From a checkpoint of a small image autoencoder: decoder widths [32, 64, 96, 128].
Rows from block 4 of the encoder, named by matrix and row number. Rows with one number belong to one neuron. Each number is 200 + 30 x the weight over its row's rms, rounded and kept within 0 to 999. All counts start at 0.
# fc1: MLP up (encoder.blocks.4.mlp.fc1.weight, 128x64), inputs 0-63
# fc2: MLP down (encoder.blocks.4.mlp.fc2.weight, 64x128, transposed), outputs 0-63
fc1.30,165,196,230,203,266,178,201,215,227,207,231,128,200,208,195,144,223,178,184,196,158,227,211,157,133,256,200,215,173,247,205,204,196,264,192,190,190,206,189,230,201,187,148,208,210,189,233,209,210,165,156,169,232,152,172,224,208,152,181,193,209,182,164,220
fc1.31,164,250,177,168,200,216,178,192,166,212,196,224,228,208,198,167,206,194,207,246,210,161,202,218,181,205,187,143,200,219,190,153,227,163,150,163,237,179,173,209,172,180,155,200,208,269,173,208,243,180,202,162,173,232,198,186,145,206,230,280,192,184,217,147
fc1.32,214,180,237,237,215,207,170,224,239,234,233,194,246,207,208,228,202,146,181,212,227,214,191,155,221,178,172,222,189,226,209,202,222,159,170,175,188,148,139,214,126,235,179,194,200,205,160,236,226,205,168,138,204,215,226,168,234,166,210,222,156,211,192,143
fc1.34,212,189,190,224,182,236,197,246,206,201,241,254,184,223,221,221,218,171,204,186,178,166,249,187,259,221,180,247,255,191,201,215,143,201,192,197,245,211,189,202,155,144,221,157,208,182,196,180,199,205,201,242,218,171,231,190,262,149,170,212,201,155,156,157
fc1.36,185,204,217,212,180,168,192,198,212,198,154,246,218,240,125,177,238,198,204,188,210,189,287,243,239,251,225,251,267,207,191,170,155,206,217,228,234,181,216,231,183,201,220,186,228,225,237,208,179,159,233,191,196,224,227,175,212,178,237,186,207,180,164,186
fc1.37,212,197,234,173,143,170,224,233,184,197,209,186,212,161,156,229,146,186,171,234,169,156,191,168,215,159,181,193,193,164,171,180,186,170,170,143,146,207,177,207,156,187,143,171,209,204,217,199,232,187,235,162,182,177,178,166,155,203,182,151,161,175,201,153
fc1.38,192,195,222,213,203,192,176,206,241,191,225,211,229,207,212,180,183,164,152,229,181,134,228,201,169,184,231,181,183,222,244,167,194,245,203,217,204,188,209,250,167,165,159,196,187,190,213,263,175,134,201,141,250,224,135,177,161,202,187,153,177,177,211,230
fc1.39,270,194,240,196,232,154,189,225,190,214,166,193,269,186,207,221,223,197,211,183,218,171,268,198,216,203,123,176,209,218,224,155,204,202,222,178,184,172,203,190,149,211,148,206,218,223,194,281,248,185,169,201,207,232,214,194,186,215,192,247,210,214,169,186
fc1.42,235,159,208,179,214,226,209,157,223,146,212,155,189,202,183,214,190,159,255,198,175,165,200,170,198,274,234,211,160,197,239,161,259,186,189,203,181,201,185,167,181,206,193,190,198,192,220,185,236,220,201,168,153,209,220,99,246,203,201,199,227,199,218,174
fc1.44,197,299,197,164,227,191,220,199,181,215,214,190,252,222,194,197,174,199,213,188,192,162,160,184,164,167,202,271,185,173,179,239,210,195,176,235,163,213,219,241,209,215,191,173,176,213,244,192,217,175,240,192,187,238,144,184,214,194,182,202,182,149,193,277
fc1.45,219,250,233,197,162,186,219,148,187,232,221,184,221,167,211,272,170,147,235,192,225,186,199,169,209,204,155,206,199,199,142,272,211,190,252,206,189,171,245,205,234,200,192,189,201,251,181,189,189,189,204,159,131,156,216,189,187,214,210,196,239,192,200,238
fc1.47,153,202,213,194,273,226,226,196,219,207,243,229,145,228,216,182,202,217,287,218,160,216,228,229,190,196,219,208,202,213,176,162,189,191,146,207,200,165,174,256,219,209,213,209,162,159,216,222,196,182,198,216,175,237,196,175,143,179,230,194,226,129,193,196
fc1.48,196,196,254,238,179,236,172,209,217,176,228,227,234,163,242,179,194,210,192,146,186,155,215,173,186,191,214,189,228,194,211,147,183,239,172,209,202,158,190,245,199,196,206,175,210,150,271,155,201,156,223,235,233,203,188,243,191,212,183,136,227,186,146,170
fc1.49,267,174,205,231,174,237,216,185,201,241,240,194,132,238,203,225,175,191,197,182,202,154,212,175,249,178,258,143,189,207,156,217,142,217,256,183,246,185,227,192,212,207,239,207,149,194,204,170,240,189,183,191,220,173,192,192,221,172,239,188,214,170,204,217
fc1.50,197,247,211,165,213,166,149,232,236,145,184,185,222,222,170,200,210,148,187,148,250,185,251,169,183,160,173,187,197,162,253,180,241,241,196,194,153,203,220,254,170,198,233,207,157,184,173,236,216,163,183,169,223,200,187,243,215,159,211,202,193,217,191,209
fc1.51,194,155,204,245,197,185,192,178,253,201,185,208,202,139,208,171,178,154,233,231,242,184,222,130,185,191,206,192,231,179,177,222,205,168,163,206,171,227,213,159,170,225,202,242,217,187,166,113,202,187,202,201,218,270,219,177,186,199,245,208,183,253,216,197
fc1.54,156,146,155,197,213,186,261,147,196,196,188,161,195,222,189,214,227,186,208,191,200,248,149,217,129,196,183,202,181,238,198,236,190,165,214,163,226,224,198,129,213,176,192,241,248,198,178,212,217,176,169,170,247,148,197,178,224,205,191,177,165,234,183,201
fc1.57,187,177,141,215,192,199,267,217,227,184,199,233,199,170,182,210,130,175,218,211,194,215,154,148,131,196,210,178,190,165,225,234,256,187,209,210,212,170,178,225,146,196,224,173,235,241,208,232,176,228,212,169,167,221,167,210,219,170,166,208,207,214,140,210
fc1.58,202,255,212,210,166,176,175,234,216,182,169,219,161,146,255,228,210,223,182,155,208,173,175,137,188,210,209,248,203,193,215,177,187,215,199,186,253,251,253,200,202,204,219,167,216,148,221,184,168,201,191,201,198,195,229,242,218,261,195,214,206,249,235,143
fc1.59,222,177,197,178,173,177,221,209,211,242,209,215,178,211,207,220,162,195,124,188,213,168,185,197,213,163,196,198,201,150,217,240,191,260,156,204,215,235,226,235,175,168,149,180,230,175,230,179,163,240,217,127,193,169,117,189,172,211,213,160,194,195,222,208
fc1.60,207,189,135,191,182,167,172,235,225,196,207,193,242,171,188,175,157,231,224,245,178,250,200,225,196,201,173,170,192,224,175,158,170,249,230,236,169,210,173,190,211,170,168,240,193,181,140,247,213,192,189,192,164,272,207,190,189,199,131,213,231,235,182,201
fc1.61,192,214,168,184,193,208,256,239,179,220,194,173,216,171,221,206,193,196,180,179,212,181,152,204,224,245,158,148,238,194,240,201,205,141,181,177,194,177,161,131,171,191,280,201,171,201,174,187,242,168,251,223,209,171,214,194,192,187,231,181,195,179,245,144
fc1.62,205,205,161,145,182,170,207,233,214,184,237,198,200,232,189,203,213,175,223,147,205,200,226,174,269,168,199,180,155,107,215,215,203,225,184,226,196,175,154,221,185,214,229,224,199,180,194,184,157,259,182,162,220,221,240,184,196,205,158,181,155,194,233,249
fc1.63,199,175,174,190,235,229,212,197,216,166,239,242,158,236,230,185,203,245,250,167,242,225,178,211,248,169,218,217,231,178,209,189,184,276,200,199,112,218,185,212,223,146,191,198,215,224,201,158,200,197,208,219,153,181,180,259,174,242,211,205,202,229,188,191
fc1.64,197,203,217,228,263,269,256,133,194,245,200,149,155,200,223,223,194,178,132,194,171,182,169,209,217,186,194,215,171,185,214,197,219,223,269,222,183,212,193,236,180,220,176,177,207,208,163,176,211,247,199,237,193,163,251,213,174,214,187,201,210,213,159,193
fc1.66,244,183,191,189,186,214,200,258,196,239,111,123,179,210,238,244,247,187,222,240,155,164,194,270,172,160,223,180,220,211,211,184,195,205,207,231,205,240,169,241,190,174,160,201,174,194,198,181,196,219,240,212,187,207,162,186,190,226,223,203,182,218,180,195
fc1.67,207,178,189,181,193,208,226,265,174,247,208,201,227,184,218,191,185,233,200,199,183,173,200,129,200,223,272,214,184,151,238,235,166,194,184,187,209,202,168,177,253,171,196,171,212,183,226,168,183,194,230,220,230,218,159,217,246,247,185,214,283,203,166,236
fc1.68,170,235,188,222,196,152,164,256,183,190,199,172,167,256,221,198,202,191,218,173,214,148,219,150,165,200,208,200,231,225,207,206,209,177,248,204,219,208,184,215,186,186,160,184,183,153,244,234,241,251,193,199,142,208,179,165,176,225,156,267,162,226,236,187
fc1.71,151,220,189,184,190,219,158,184,130,184,194,141,212,200,198,193,232,210,216,157,204,208,168,217,220,222,192,191,169,184,143,166,203,134,247,199,273,201,174,230,215,174,282,194,192,192,145,184,223,192,212,225,188,139,235,212,200,184,197,215,192,204,212,197
fc1.72,161,212,176,207,210,145,173,242,201,261,219,234,234,163,180,185,254,197,153,193,183,252,170,206,192,239,206,213,219,217,266,214,175,226,236,210,200,127,190,163,172,214,181,184,184,204,210,186,254,223,201,208,205,206,232,209,196,180,181,204,191,250,126,202
fc1.73,185,147,186,223,226,221,179,215,234,193,164,167,169,207,171,182,207,189,152,208,221,154,225,254,245,222,172,196,255,207,199,220,203,176,213,209,125,269,222,257,201,177,197,180,208,198,227,235,137,228,214,193,197,173,197,155,208,161,212,237,227,230,187,219
fc1.74,178,234,179,178,240,212,201,163,258,210,199,198,206,189,253,197,175,220,144,231,202,242,202,190,191,238,188,206,252,139,198,177,240,200,227,254,186,188,183,212,213,269,219,179,219,214,226,224,229,236,229,236,243,183,227,175,220,224,204,232,178,199,207,123
fc1.75,195,238,188,203,241,235,240,180,224,151,188,180,229,180,173,215,204,168,150,172,193,216,210,189,196,175,193,211,155,181,232,161,166,201,225,234,211,247,147,237,233,216,265,190,238,204,173,210,238,172,144,191,252,202,197,181,232,207,144,226,206,240,236,171
fc1.76,211,253,222,220,187,187,190,193,221,178,172,237,118,171,266,205,182,198,196,206,224,143,158,254,187,175,238,165,209,192,231,159,207,185,214,210,242,185,227,174,204,176,193,194,196,213,149,210,218,230,147,215,230,194,191,139,180,200,239,213,217,180,220,141
fc1.77,161,174,193,227,179,246,230,212,138,163,211,224,204,136,239,178,178,167,183,164,250,243,206,204,161,245,188,185,165,227,160,149,211,188,250,154,179,216,168,211,235,228,201,202,208,175,159,208,204,172,191,200,180,163,230,218,197,191,230,219,176,251,235,217
fc1.80,203,209,161,232,222,239,200,198,186,219,203,169,222,171,203,172,212,195,244,217,159,228,144,156,171,269,168,184,233,190,171,192,218,167,222,231,143,210,216,218,211,229,252,183,155,245,201,157,176,257,185,242,197,189,183,202,183,197,243,213,233,176,258,188
fc1.81,245,198,210,195,186,208,181,159,202,226,171,204,166,198,192,161,221,215,205,200,196,184,230,183,182,226,185,141,207,163,194,217,174,210,201,144,205,187,278,163,198,176,223,233,209,254,196,208,157,178,259,259,199,174,246,205,153,257,236,251,182,224,199,169
fc1.82,213,246,208,189,235,213,185,184,181,227,159,179,218,193,147,182,175,138,163,230,188,200,174,178,151,192,224,231,216,193,185,205,231,168,173,180,242,210,215,180,212,266,233,221,201,157,237,189,147,207,222,233,140,169,189,167,244,157,186,221,150,173,177,219
fc1.83,223,187,181,200,249,197,175,196,229,137,199,174,192,229,229,157,188,164,199,188,173,176,196,193,211,216,217,164,247,173,140,150,234,177,246,194,255,191,222,220,168,201,195,203,256,193,161,161,209,213,237,201,242,219,201,197,145,177,263,191,224,151,169,206
fc1.85,185,195,203,178,206,183,205,170,243,193,212,193,229,198,202,227,174,198,201,254,177,164,212,187,232,131,210,227,261,153,169,209,194,254,142,203,232,207,195,160,180,171,144,189,250,218,227,186,207,215,162,135,202,235,158,192,198,216,212,233,179,245,210,245
fc1.86,167,234,144,164,218,216,185,164,245,166,202,241,164,199,222,217,155,211,205,260,219,258,195,200,209,225,209,211,215,160,256,157,184,217,151,206,208,206,168,157,197,199,189,224,227,169,198,210,155,198,193,186,192,198,194,171,235,181,143,180,159,206,184,126
fc1.87,189,177,233,206,210,164,162,175,214,217,218,175,211,161,197,227,248,211,182,188,205,223,249,186,157,189,200,199,223,207,147,237,161,209,175,260,233,293,127,232,185,235,209,235,200,222,191,181,259,193,203,227,206,224,211,159,178,198,236,180,236,201,194,193
fc1.88,172,172,166,169,196,211,197,196,173,188,193,169,239,186,240,214,151,198,186,163,156,169,183,234,239,143,207,184,195,205,234,129,175,163,163,208,216,233,212,171,167,234,124,199,222,205,184,200,197,241,222,145,176,163,161,196,197,179,147,200,184,173,170,210
fc1.89,225,229,158,212,152,183,194,217,179,200,227,172,194,204,245,159,244,209,209,238,219,183,254,186,210,202,159,202,224,246,196,218,140,185,234,221,154,144,143,241,217,165,216,200,203,152,219,188,217,193,231,222,195,197,205,195,149,211,199,276,211,198,239,164
fc1.90,170,195,193,183,169,217,153,208,242,211,257,200,202,211,235,157,162,212,184,156,195,203,194,224,146,156,229,190,305,189,216,206,231,201,223,182,139,171,222,182,206,190,253,213,148,205,166,219,226,206,225,170,201,240,189,186,210,209,194,207,142,213,179,206
fc1.91,161,227,214,173,239,118,228,202,211,188,207,145,244,187,211,215,202,188,193,181,207,165,198,210,214,206,160,190,236,233,176,198,233,219,229,251,193,201,182,264,194,245,208,213,125,192,181,233,234,196,156,186,236,229,194,241,271,171,207,218,201,200,182,181
fc1.92,260,162,220,201,222,185,184,208,183,199,215,168,148,220,213,202,195,202,208,226,216,208,160,217,200,180,256,211,178,200,255,207,172,228,170,185,172,199,159,201,220,186,219,134,270,182,238,185,189,232,192,265,164,189,222,163,118,165,205,181,177,180,181,218
fc1.94,177,158,203,293,203,213,183,172,214,215,205,181,168,242,207,212,174,175,190,172,218,137,206,205,218,180,217,234,224,272,191,214,136,202,230,193,175,204,204,174,231,183,177,167,213,179,225,179,214,288,202,181,239,149,210,180,192,213,167,241,200,190,201,189
fc1.95,230,216,200,187,171,248,170,235,249,216,194,169,214,225,185,192,198,231,218,211,138,182,192,175,180,225,167,252,214,142,206,239,201,219,195,215,183,245,206,185,131,179,201,173,143,233,214,128,212,189,232,168,232,213,160,202,227,204,166,237,185,240,230,198
fc1.96,212,238,192,253,216,123,176,239,228,174,199,226,176,234,161,247,213,232,214,133,181,168,146,184,193,184,177,161,216,157,171,252,192,209,241,158,166,203,216,181,139,235,199,176,208,206,204,201,211,186,180,209,186,175,210,229,184,185,231,237,171,174,216,220
fc1.97,191,170,232,228,237,217,199,151,229,211,245,188,136,190,207,182,194,202,221,150,190,210,189,222,147,212,226,166,202,194,209,162,224,277,251,217,195,160,239,175,219,174,182,204,151,237,183,170,248,234,206,244,211,249,182,187,162,211,213,205,179,194,148,208
fc1.99,213,240,218,144,210,180,217,220,142,226,236,205,220,172,189,192,234,214,179,197,186,213,147,204,189,149,240,169,195,176,191,213,216,263,141,173,260,239,205,178,197,229,190,167,237,236,180,155,229,171,182,162,183,208,236,246,174,212,251,213,185,175,210,177
fc1.100,208,250,179,144,153,204,221,138,211,190,200,262,190,228,209,202,214,200,213,223,268,179,166,255,226,151,213,184,239,234,175,165,199,183,194,188,214,214,182,216,135,217,206,194,189,272,166,197,209,190,210,167,174,227,215,210,224,246,163,218,222,221,206,166
fc2.30,240,179,148,218,190,210,197,213,200,218,146,172,166,169,227,239,179,216,212,195,230,186,186,221,238,138,174,155,188,126,158,238,186,152,190,214,206,208,200,175,172,217,196,168,191,194,261,216,196,227,232,245,148,208,226,190,197,230,224,159,204,233,169,154
fc2.31,266,208,203,196,167,214,199,153,195,144,203,154,178,211,219,206,166,186,163,148,223,205,203,219,205,221,197,209,252,252,210,196,177,207,225,214,174,209,195,174,222,209,207,221,229,214,237,240,188,247,222,133,183,178,259,198,255,248,173,195,255,171,207,238
fc2.32,150,287,212,214,232,237,189,203,193,189,165,213,210,182,218,231,231,192,172,239,169,184,190,253,248,215,207,218,202,210,247,179,190,251,199,229,232,197,251,255,215,178,207,231,218,198,198,201,216,191,211,181,206,213,181,225,188,272,154,212,203,256,145,182
fc2.34,168,208,170,177,204,183,186,137,213,211,173,140,158,179,183,168,164,220,168,187,232,255,218,179,174,189,201,193,170,217,225,191,154,212,192,223,142,206,235,171,233,227,226,235,192,205,235,232,216,251,220,187,186,151,214,191,200,240,222,138,184,233,253,235
fc2.36,242,187,157,165,213,198,255,206,194,243,205,192,217,162,203,232,210,196,171,201,186,231,118,207,166,195,162,116,163,193,198,201,250,185,133,183,231,225,160,143,182,226,208,209,177,215,186,196,225,192,191,190,195,212,226,191,199,196,202,217,220,267,160,206
fc2.37,172,216,131,200,257,230,157,203,217,229,154,175,243,244,272,159,230,190,203,209,213,193,199,252,208,223,221,200,183,220,247,218,204,224,201,266,217,196,189,166,201,201,240,194,192,205,215,197,217,226,185,212,219,232,189,244,260,172,223,235,239,187,194,244
fc2.38,254,191,161,205,189,225,226,191,169,235,145,186,152,204,238,190,231,195,173,163,199,206,198,225,200,203,161,226,247,189,194,222,211,136,162,194,205,206,180,178,271,235,220,218,203,221,195,185,216,229,199,222,184,211,269,228,249,169,258,186,239,227,154,181
fc2.39,164,208,190,174,224,242,261,209,203,206,186,216,179,195,201,160,195,140,183,187,139,202,175,242,212,219,266,183,204,214,200,225,179,177,158,215,206,220,183,206,264,178,254,195,172,184,182,159,209,188,237,194,173,197,217,128,257,173,188,220,188,213,260,213
fc2.42,176,205,220,166,232,215,253,228,171,172,156,149,199,192,145,189,145,208,236,178,223,238,200,182,196,205,261,198,197,217,184,176,212,204,222,189,226,250,231,192,153,215,240,214,246,247,235,209,157,219,179,204,198,241,221,190,193,214,141,208,211,247,260,202
fc2.44,221,161,192,231,165,157,221,157,221,200,242,190,186,176,153,189,259,234,150,206,244,226,212,154,202,182,200,205,187,209,205,140,188,174,171,214,183,158,194,187,246,196,144,259,186,155,164,186,161,197,142,212,188,194,225,219,174,154,182,211,202,234,215,192
fc2.45,227,208,205,183,224,197,169,194,208,233,183,242,200,222,191,175,253,207,153,237,166,221,170,242,178,159,203,171,191,258,219,159,155,221,162,195,263,206,170,224,228,187,201,219,180,138,174,200,197,208,202,206,159,217,201,256,209,242,148,244,248,240,202,203
fc2.47,229,152,216,243,199,214,206,166,198,198,193,191,266,167,196,227,220,130,223,194,216,187,185,166,186,208,157,217,217,217,174,277,216,194,218,225,182,181,203,157,201,183,181,182,265,240,149,190,209,213,201,217,240,189,200,213,196,227,205,140,198,277,187,236
fc2.48,211,212,189,169,177,167,216,208,197,203,221,152,210,182,218,195,281,174,188,195,181,185,200,160,182,210,252,260,133,146,178,182,162,178,178,207,236,164,193,177,241,223,191,213,208,197,199,201,165,198,162,215,188,233,212,196,251,268,204,132,191,181,205,160
fc2.49,207,265,208,248,231,189,194,170,202,192,227,219,224,196,252,222,260,200,195,169,188,189,218,192,129,172,221,225,241,165,177,191,207,184,205,184,212,185,160,153,165,189,204,227,222,198,216,203,214,243,248,184,132,188,197,241,211,281,185,215,197,160,170,211
fc2.50,200,130,174,217,205,255,272,193,134,264,181,192,166,171,229,166,208,204,202,204,163,195,153,210,170,188,220,167,173,203,147,224,216,140,230,212,207,173,169,223,196,214,160,167,237,206,235,162,207,196,204,209,187,225,198,178,189,256,180,194,198,204,176,219
fc2.51,223,209,171,153,160,193,121,216,175,190,136,156,200,235,259,222,167,159,180,205,166,200,186,213,208,209,189,186,171,174,200,224,162,224,217,188,180,210,210,223,169,240,188,146,181,191,198,242,170,192,160,208,194,176,160,240,225,252,214,196,180,138,171,198
fc2.54,195,230,159,214,166,203,192,206,181,211,180,190,234,226,227,202,232,208,199,207,227,246,278,217,190,170,174,210,170,156,170,163,148,194,205,226,169,201,214,256,176,205,196,179,191,210,184,265,162,229,179,196,114,225,208,228,169,211,182,259,175,200,159,173
fc2.57,181,193,242,204,174,170,150,180,155,203,203,188,214,210,232,232,202,191,155,209,205,192,240,269,276,198,179,216,244,216,197,167,172,251,189,199,208,270,231,211,245,229,185,191,196,191,218,153,230,218,169,201,201,193,198,164,187,262,218,238,189,194,257,203
fc2.58,224,159,226,200,236,226,197,222,152,211,198,214,172,249,196,188,166,228,223,273,152,218,194,198,175,214,190,191,210,236,213,206,241,173,224,155,187,220,213,199,178,165,247,251,174,239,227,258,184,247,215,136,147,180,220,172,215,166,236,210,194,197,221,212
fc2.59,181,226,198,199,224,248,174,178,159,193,179,200,189,195,249,195,243,201,228,255,173,229,207,239,193,232,208,236,204,247,250,201,185,159,262,212,159,208,178,145,205,212,240,207,142,235,175,187,194,152,186,216,211,220,265,213,197,243,174,210,191,150,182,183
fc2.60,250,240,196,205,199,228,163,226,145,226,207,197,181,238,222,247,205,150,207,170,151,199,187,190,145,227,229,204,193,216,197,218,135,198,159,183,212,175,137,214,274,226,222,164,196,204,207,192,189,238,218,168,190,175,205,185,200,222,230,189,250,149,163,215
fc2.61,194,174,258,250,197,207,167,188,193,161,227,243,200,201,157,243,196,216,210,223,182,211,254,181,227,178,243,195,214,223,170,193,209,228,254,205,205,212,257,241,185,214,112,179,244,218,167,229,151,185,158,161,174,171,226,177,189,176,167,215,193,200,187,208
fc2.62,195,165,261,202,231,158,244,225,210,217,187,190,149,183,198,213,145,180,160,196,165,218,214,260,181,153,174,251,217,266,231,207,179,195,221,183,208,177,232,142,162,218,199,165,207,213,182,212,193,151,193,205,178,129,231,209,188,160,202,196,174,217,205,202
fc2.63,182,215,246,201,168,185,165,175,202,168,185,239,221,227,184,219,205,188,208,156,157,141,188,220,200,214,178,162,196,165,223,198,221,249,204,199,201,228,180,150,181,195,222,190,173,198,230,176,249,222,166,191,220,228,206,206,230,262,234,163,307,229,201,180
fc2.64,235,193,205,179,173,233,199,245,176,215,133,211,166,218,210,233,240,210,204,210,198,240,200,197,215,184,236,257,145,193,209,196,228,214,223,175,188,233,172,134,167,226,217,173,197,257,195,193,179,178,177,163,149,196,271,196,217,198,253,180,167,211,168,236
fc2.66,192,197,180,226,200,164,233,139,238,192,256,194,180,184,175,196,180,265,204,186,172,201,222,167,263,195,198,186,266,243,226,203,255,133,185,189,257,209,246,232,200,189,221,199,229,230,182,175,219,176,190,245,154,186,186,189,186,160,185,187,207,206,220,198
fc2.67,205,169,169,165,235,236,256,229,221,219,204,213,221,245,251,174,225,240,233,168,231,205,167,156,185,180,165,272,184,180,190,234,199,202,215,182,176,181,188,212,193,164,177,193,170,237,190,196,180,172,170,224,218,221,148,250,168,267,165,192,218,237,179,212
fc2.68,219,154,227,276,154,222,180,214,177,208,181,196,163,208,199,231,167,168,245,168,233,240,181,156,181,171,221,205,200,238,157,225,156,222,158,227,214,152,199,174,189,205,191,288,202,195,195,175,216,168,240,204,194,183,203,225,208,234,205,196,172,239,174,239
fc2.71,266,176,237,195,204,199,218,247,217,224,249,238,215,184,155,224,167,206,235,208,222,172,217,192,165,203,188,207,244,229,236,224,213,243,190,171,150,175,235,176,216,254,142,203,226,213,235,226,175,195,175,151,213,248,190,231,237,187,218,169,245,214,240,190
fc2.72,204,177,220,223,195,201,207,254,188,179,174,152,200,212,216,257,176,208,263,226,195,204,207,202,202,195,207,222,202,153,192,145,236,194,155,157,197,233,211,198,226,170,192,188,226,221,215,167,196,225,176,210,159,193,171,155,202,276,205,135,183,164,279,186
fc2.73,204,235,167,180,237,156,192,214,186,180,152,210,231,219,194,186,181,196,228,220,146,234,168,192,154,204,224,292,174,178,154,176,223,203,217,195,186,179,218,193,161,221,207,270,214,238,202,189,223,161,181,196,209,232,200,207,177,258,229,177,143,151,209,205
fc2.74,209,155,262,243,195,173,231,232,207,152,243,205,188,174,164,198,246,183,205,138,230,191,211,223,250,185,213,218,201,234,222,208,182,189,184,173,180,186,176,193,175,132,177,237,206,185,126,199,171,212,177,201,149,217,168,195,187,162,174,178,228,239,171,231
fc2.75,188,199,207,215,179,222,151,196,175,233,233,211,181,191,244,168,204,232,206,201,236,226,235,162,204,216,237,146,222,192,178,218,243,180,169,192,190,155,230,199,189,205,166,204,188,246,217,232,208,211,278,240,156,225,205,228,166,170,285,182,177,179,171,246
fc2.76,203,236,188,197,190,201,272,226,194,258,169,150,235,187,168,223,209,243,205,158,198,218,174,192,252,234,179,224,207,192,201,242,216,224,213,186,183,253,138,222,192,220,206,145,161,198,262,194,220,186,222,184,219,215,190,219,225,207,142,199,147,223,163,212
fc2.77,209,196,163,175,239,204,197,191,246,236,223,159,173,238,206,171,228,204,204,211,168,145,185,213,235,171,190,174,207,170,204,244,234,184,195,251,240,225,213,232,201,193,265,181,213,219,255,201,229,191,209,214,233,190,192,167,247,218,175,227,271,182,147,146
fc2.80,208,208,127,175,200,232,160,215,183,195,148,164,215,192,249,180,198,158,215,245,194,233,152,173,163,212,179,224,172,163,185,209,182,189,204,223,128,194,189,179,197,249,222,167,159,201,201,157,189,228,163,173,209,219,192,212,175,226,250,156,209,144,236,193
fc2.81,237,219,155,245,246,193,233,196,221,192,202,179,226,223,226,213,206,188,181,168,138,205,202,240,172,224,184,240,134,143,159,180,134,214,199,237,163,228,207,203,169,207,245,182,198,174,234,206,173,189,166,147,196,183,227,233,221,181,168,209,214,205,217,255
fc2.82,216,170,235,217,182,197,211,212,231,165,249,209,179,166,213,237,147,226,224,195,244,208,209,190,258,244,203,195,221,210,218,214,180,213,226,240,202,176,177,223,217,172,188,171,226,239,122,212,209,195,224,144,200,194,190,200,136,180,215,218,221,263,204,274
fc2.83,195,190,254,230,201,243,171,229,193,182,206,212,175,176,195,258,232,236,252,202,200,155,251,228,197,223,209,216,177,177,210,223,186,193,189,166,170,167,170,233,206,227,178,181,181,198,289,200,176,157,158,219,146,218,213,179,239,204,146,200,175,199,256,208
fc2.85,204,207,157,188,165,226,193,243,203,208,175,223,171,213,208,158,217,181,177,185,207,242,225,198,154,215,192,198,142,209,239,236,164,144,198,228,168,182,172,183,211,222,271,173,148,196,202,203,199,205,232,217,205,170,202,197,225,188,215,112,237,140,215,153
fc2.86,208,204,230,250,234,200,144,232,210,236,175,236,226,219,187,153,251,203,203,168,231,166,199,195,145,189,201,232,194,214,183,251,214,191,183,177,194,193,202,190,194,214,211,255,187,133,189,204,183,202,231,177,210,201,239,233,239,257,260,195,273,165,198,209
fc2.87,270,165,236,202,172,233,218,205,186,200,144,202,197,200,215,223,129,192,283,213,232,196,184,200,256,225,170,222,179,221,175,204,191,195,236,173,203,149,212,228,143,208,158,185,252,195,218,172,180,226,212,173,204,203,176,221,206,187,172,170,184,175,178,147
fc2.88,205,213,208,190,215,196,216,200,207,186,203,189,188,258,157,156,189,162,204,219,213,208,200,183,160,245,150,218,184,192,198,251,202,254,212,174,200,199,159,245,257,186,272,173,170,222,234,232,237,150,183,210,242,237,206,238,205,210,258,188,160,210,214,149
fc2.89,193,190,232,227,227,201,189,190,224,174,217,200,195,204,198,250,161,192,217,193,218,202,216,189,246,211,288,170,194,224,187,186,271,197,181,157,248,244,247,162,158,200,180,200,221,233,165,181,205,194,190,161,196,154,191,145,208,191,175,171,221,168,189,273
fc2.90,201,136,207,214,220,205,167,197,173,196,110,198,195,210,166,208,181,158,216,208,252,193,222,196,257,185,184,209,95,173,188,219,161,223,168,217,198,232,153,211,216,216,152,174,213,217,222,195,204,232,192,221,145,214,195,210,221,203,185,197,236,225,233,194
fc2.91,204,202,192,185,226,204,206,188,194,198,251,268,189,238,184,237,169,253,216,228,156,198,172,236,194,184,249,209,145,170,248,198,187,217,170,201,167,260,168,218,229,214,262,178,227,211,217,180,199,209,191,205,185,199,194,227,197,218,160,264,270,203,179,234
fc2.92,189,211,179,204,240,232,200,162,187,212,223,245,214,185,242,234,179,220,212,188,191,165,255,171,215,206,193,234,215,179,208,230,226,163,217,212,176,218,211,165,204,242,178,264,105,224,152,226,218,166,219,197,259,176,208,216,219,223,209,179,243,228,142,191
fc2.94,236,205,169,193,228,217,248,172,209,203,204,127,201,238,237,224,212,232,210,194,181,180,167,229,193,223,214,169,165,202,169,217,252,225,256,195,237,179,161,189,179,206,198,186,175,198,174,273,209,218,184,172,210,194,160,220,273,253,149,199,167,172,192,221
fc2.95,196,209,215,208,235,149,185,144,191,211,242,236,172,194,193,212,174,200,184,236,254,224,209,175,217,182,225,157,212,213,183,183,196,154,179,179,223,153,212,220,241,169,166,208,249,230,172,216,209,185,155,230,142,160,217,206,123,193,238,149,193,215,243,182
fc2.96,208,143,185,174,166,200,205,160,175,210,231,108,238,150,195,179,174,183,220,244,240,253,232,165,226,234,196,213,172,221,181,181,204,222,171,194,209,189,240,268,211,187,173,256,187,212,233,217,193,224,216,211,194,212,204,186,184,261,174,154,204,189,206,217
fc2.97,265,219,204,187,232,165,152,194,223,179,204,202,206,205,283,191,225,194,207,209,179,188,217,198,218,214,184,228,217,192,195,234,163,174,231,197,196,209,189,216,191,227,156,218,200,183,198,236,220,245,200,244,190,122,218,211,216,267,217,145,259,170,206,139
fc2.99,202,220,237,231,137,198,165,196,200,179,153,181,250,208,236,212,230,177,191,195,207,198,194,153,171,195,212,228,185,195,168,178,119,216,222,185,228,138,237,175,226,187,204,163,228,172,209,173,150,182,151,225,220,217,187,232,218,182,169,146,216,166,158,168
fc2.100,229,165,220,228,190,239,188,164,165,223,176,164,221,206,211,172,156,195,175,231,191,189,251,210,186,237,241,189,164,125,185,185,216,247,244,182,239,236,199,254,248,191,236,210,176,215,212,206,223,227,220,217,204,176,247,211,238,250,205,223,170,233,155,174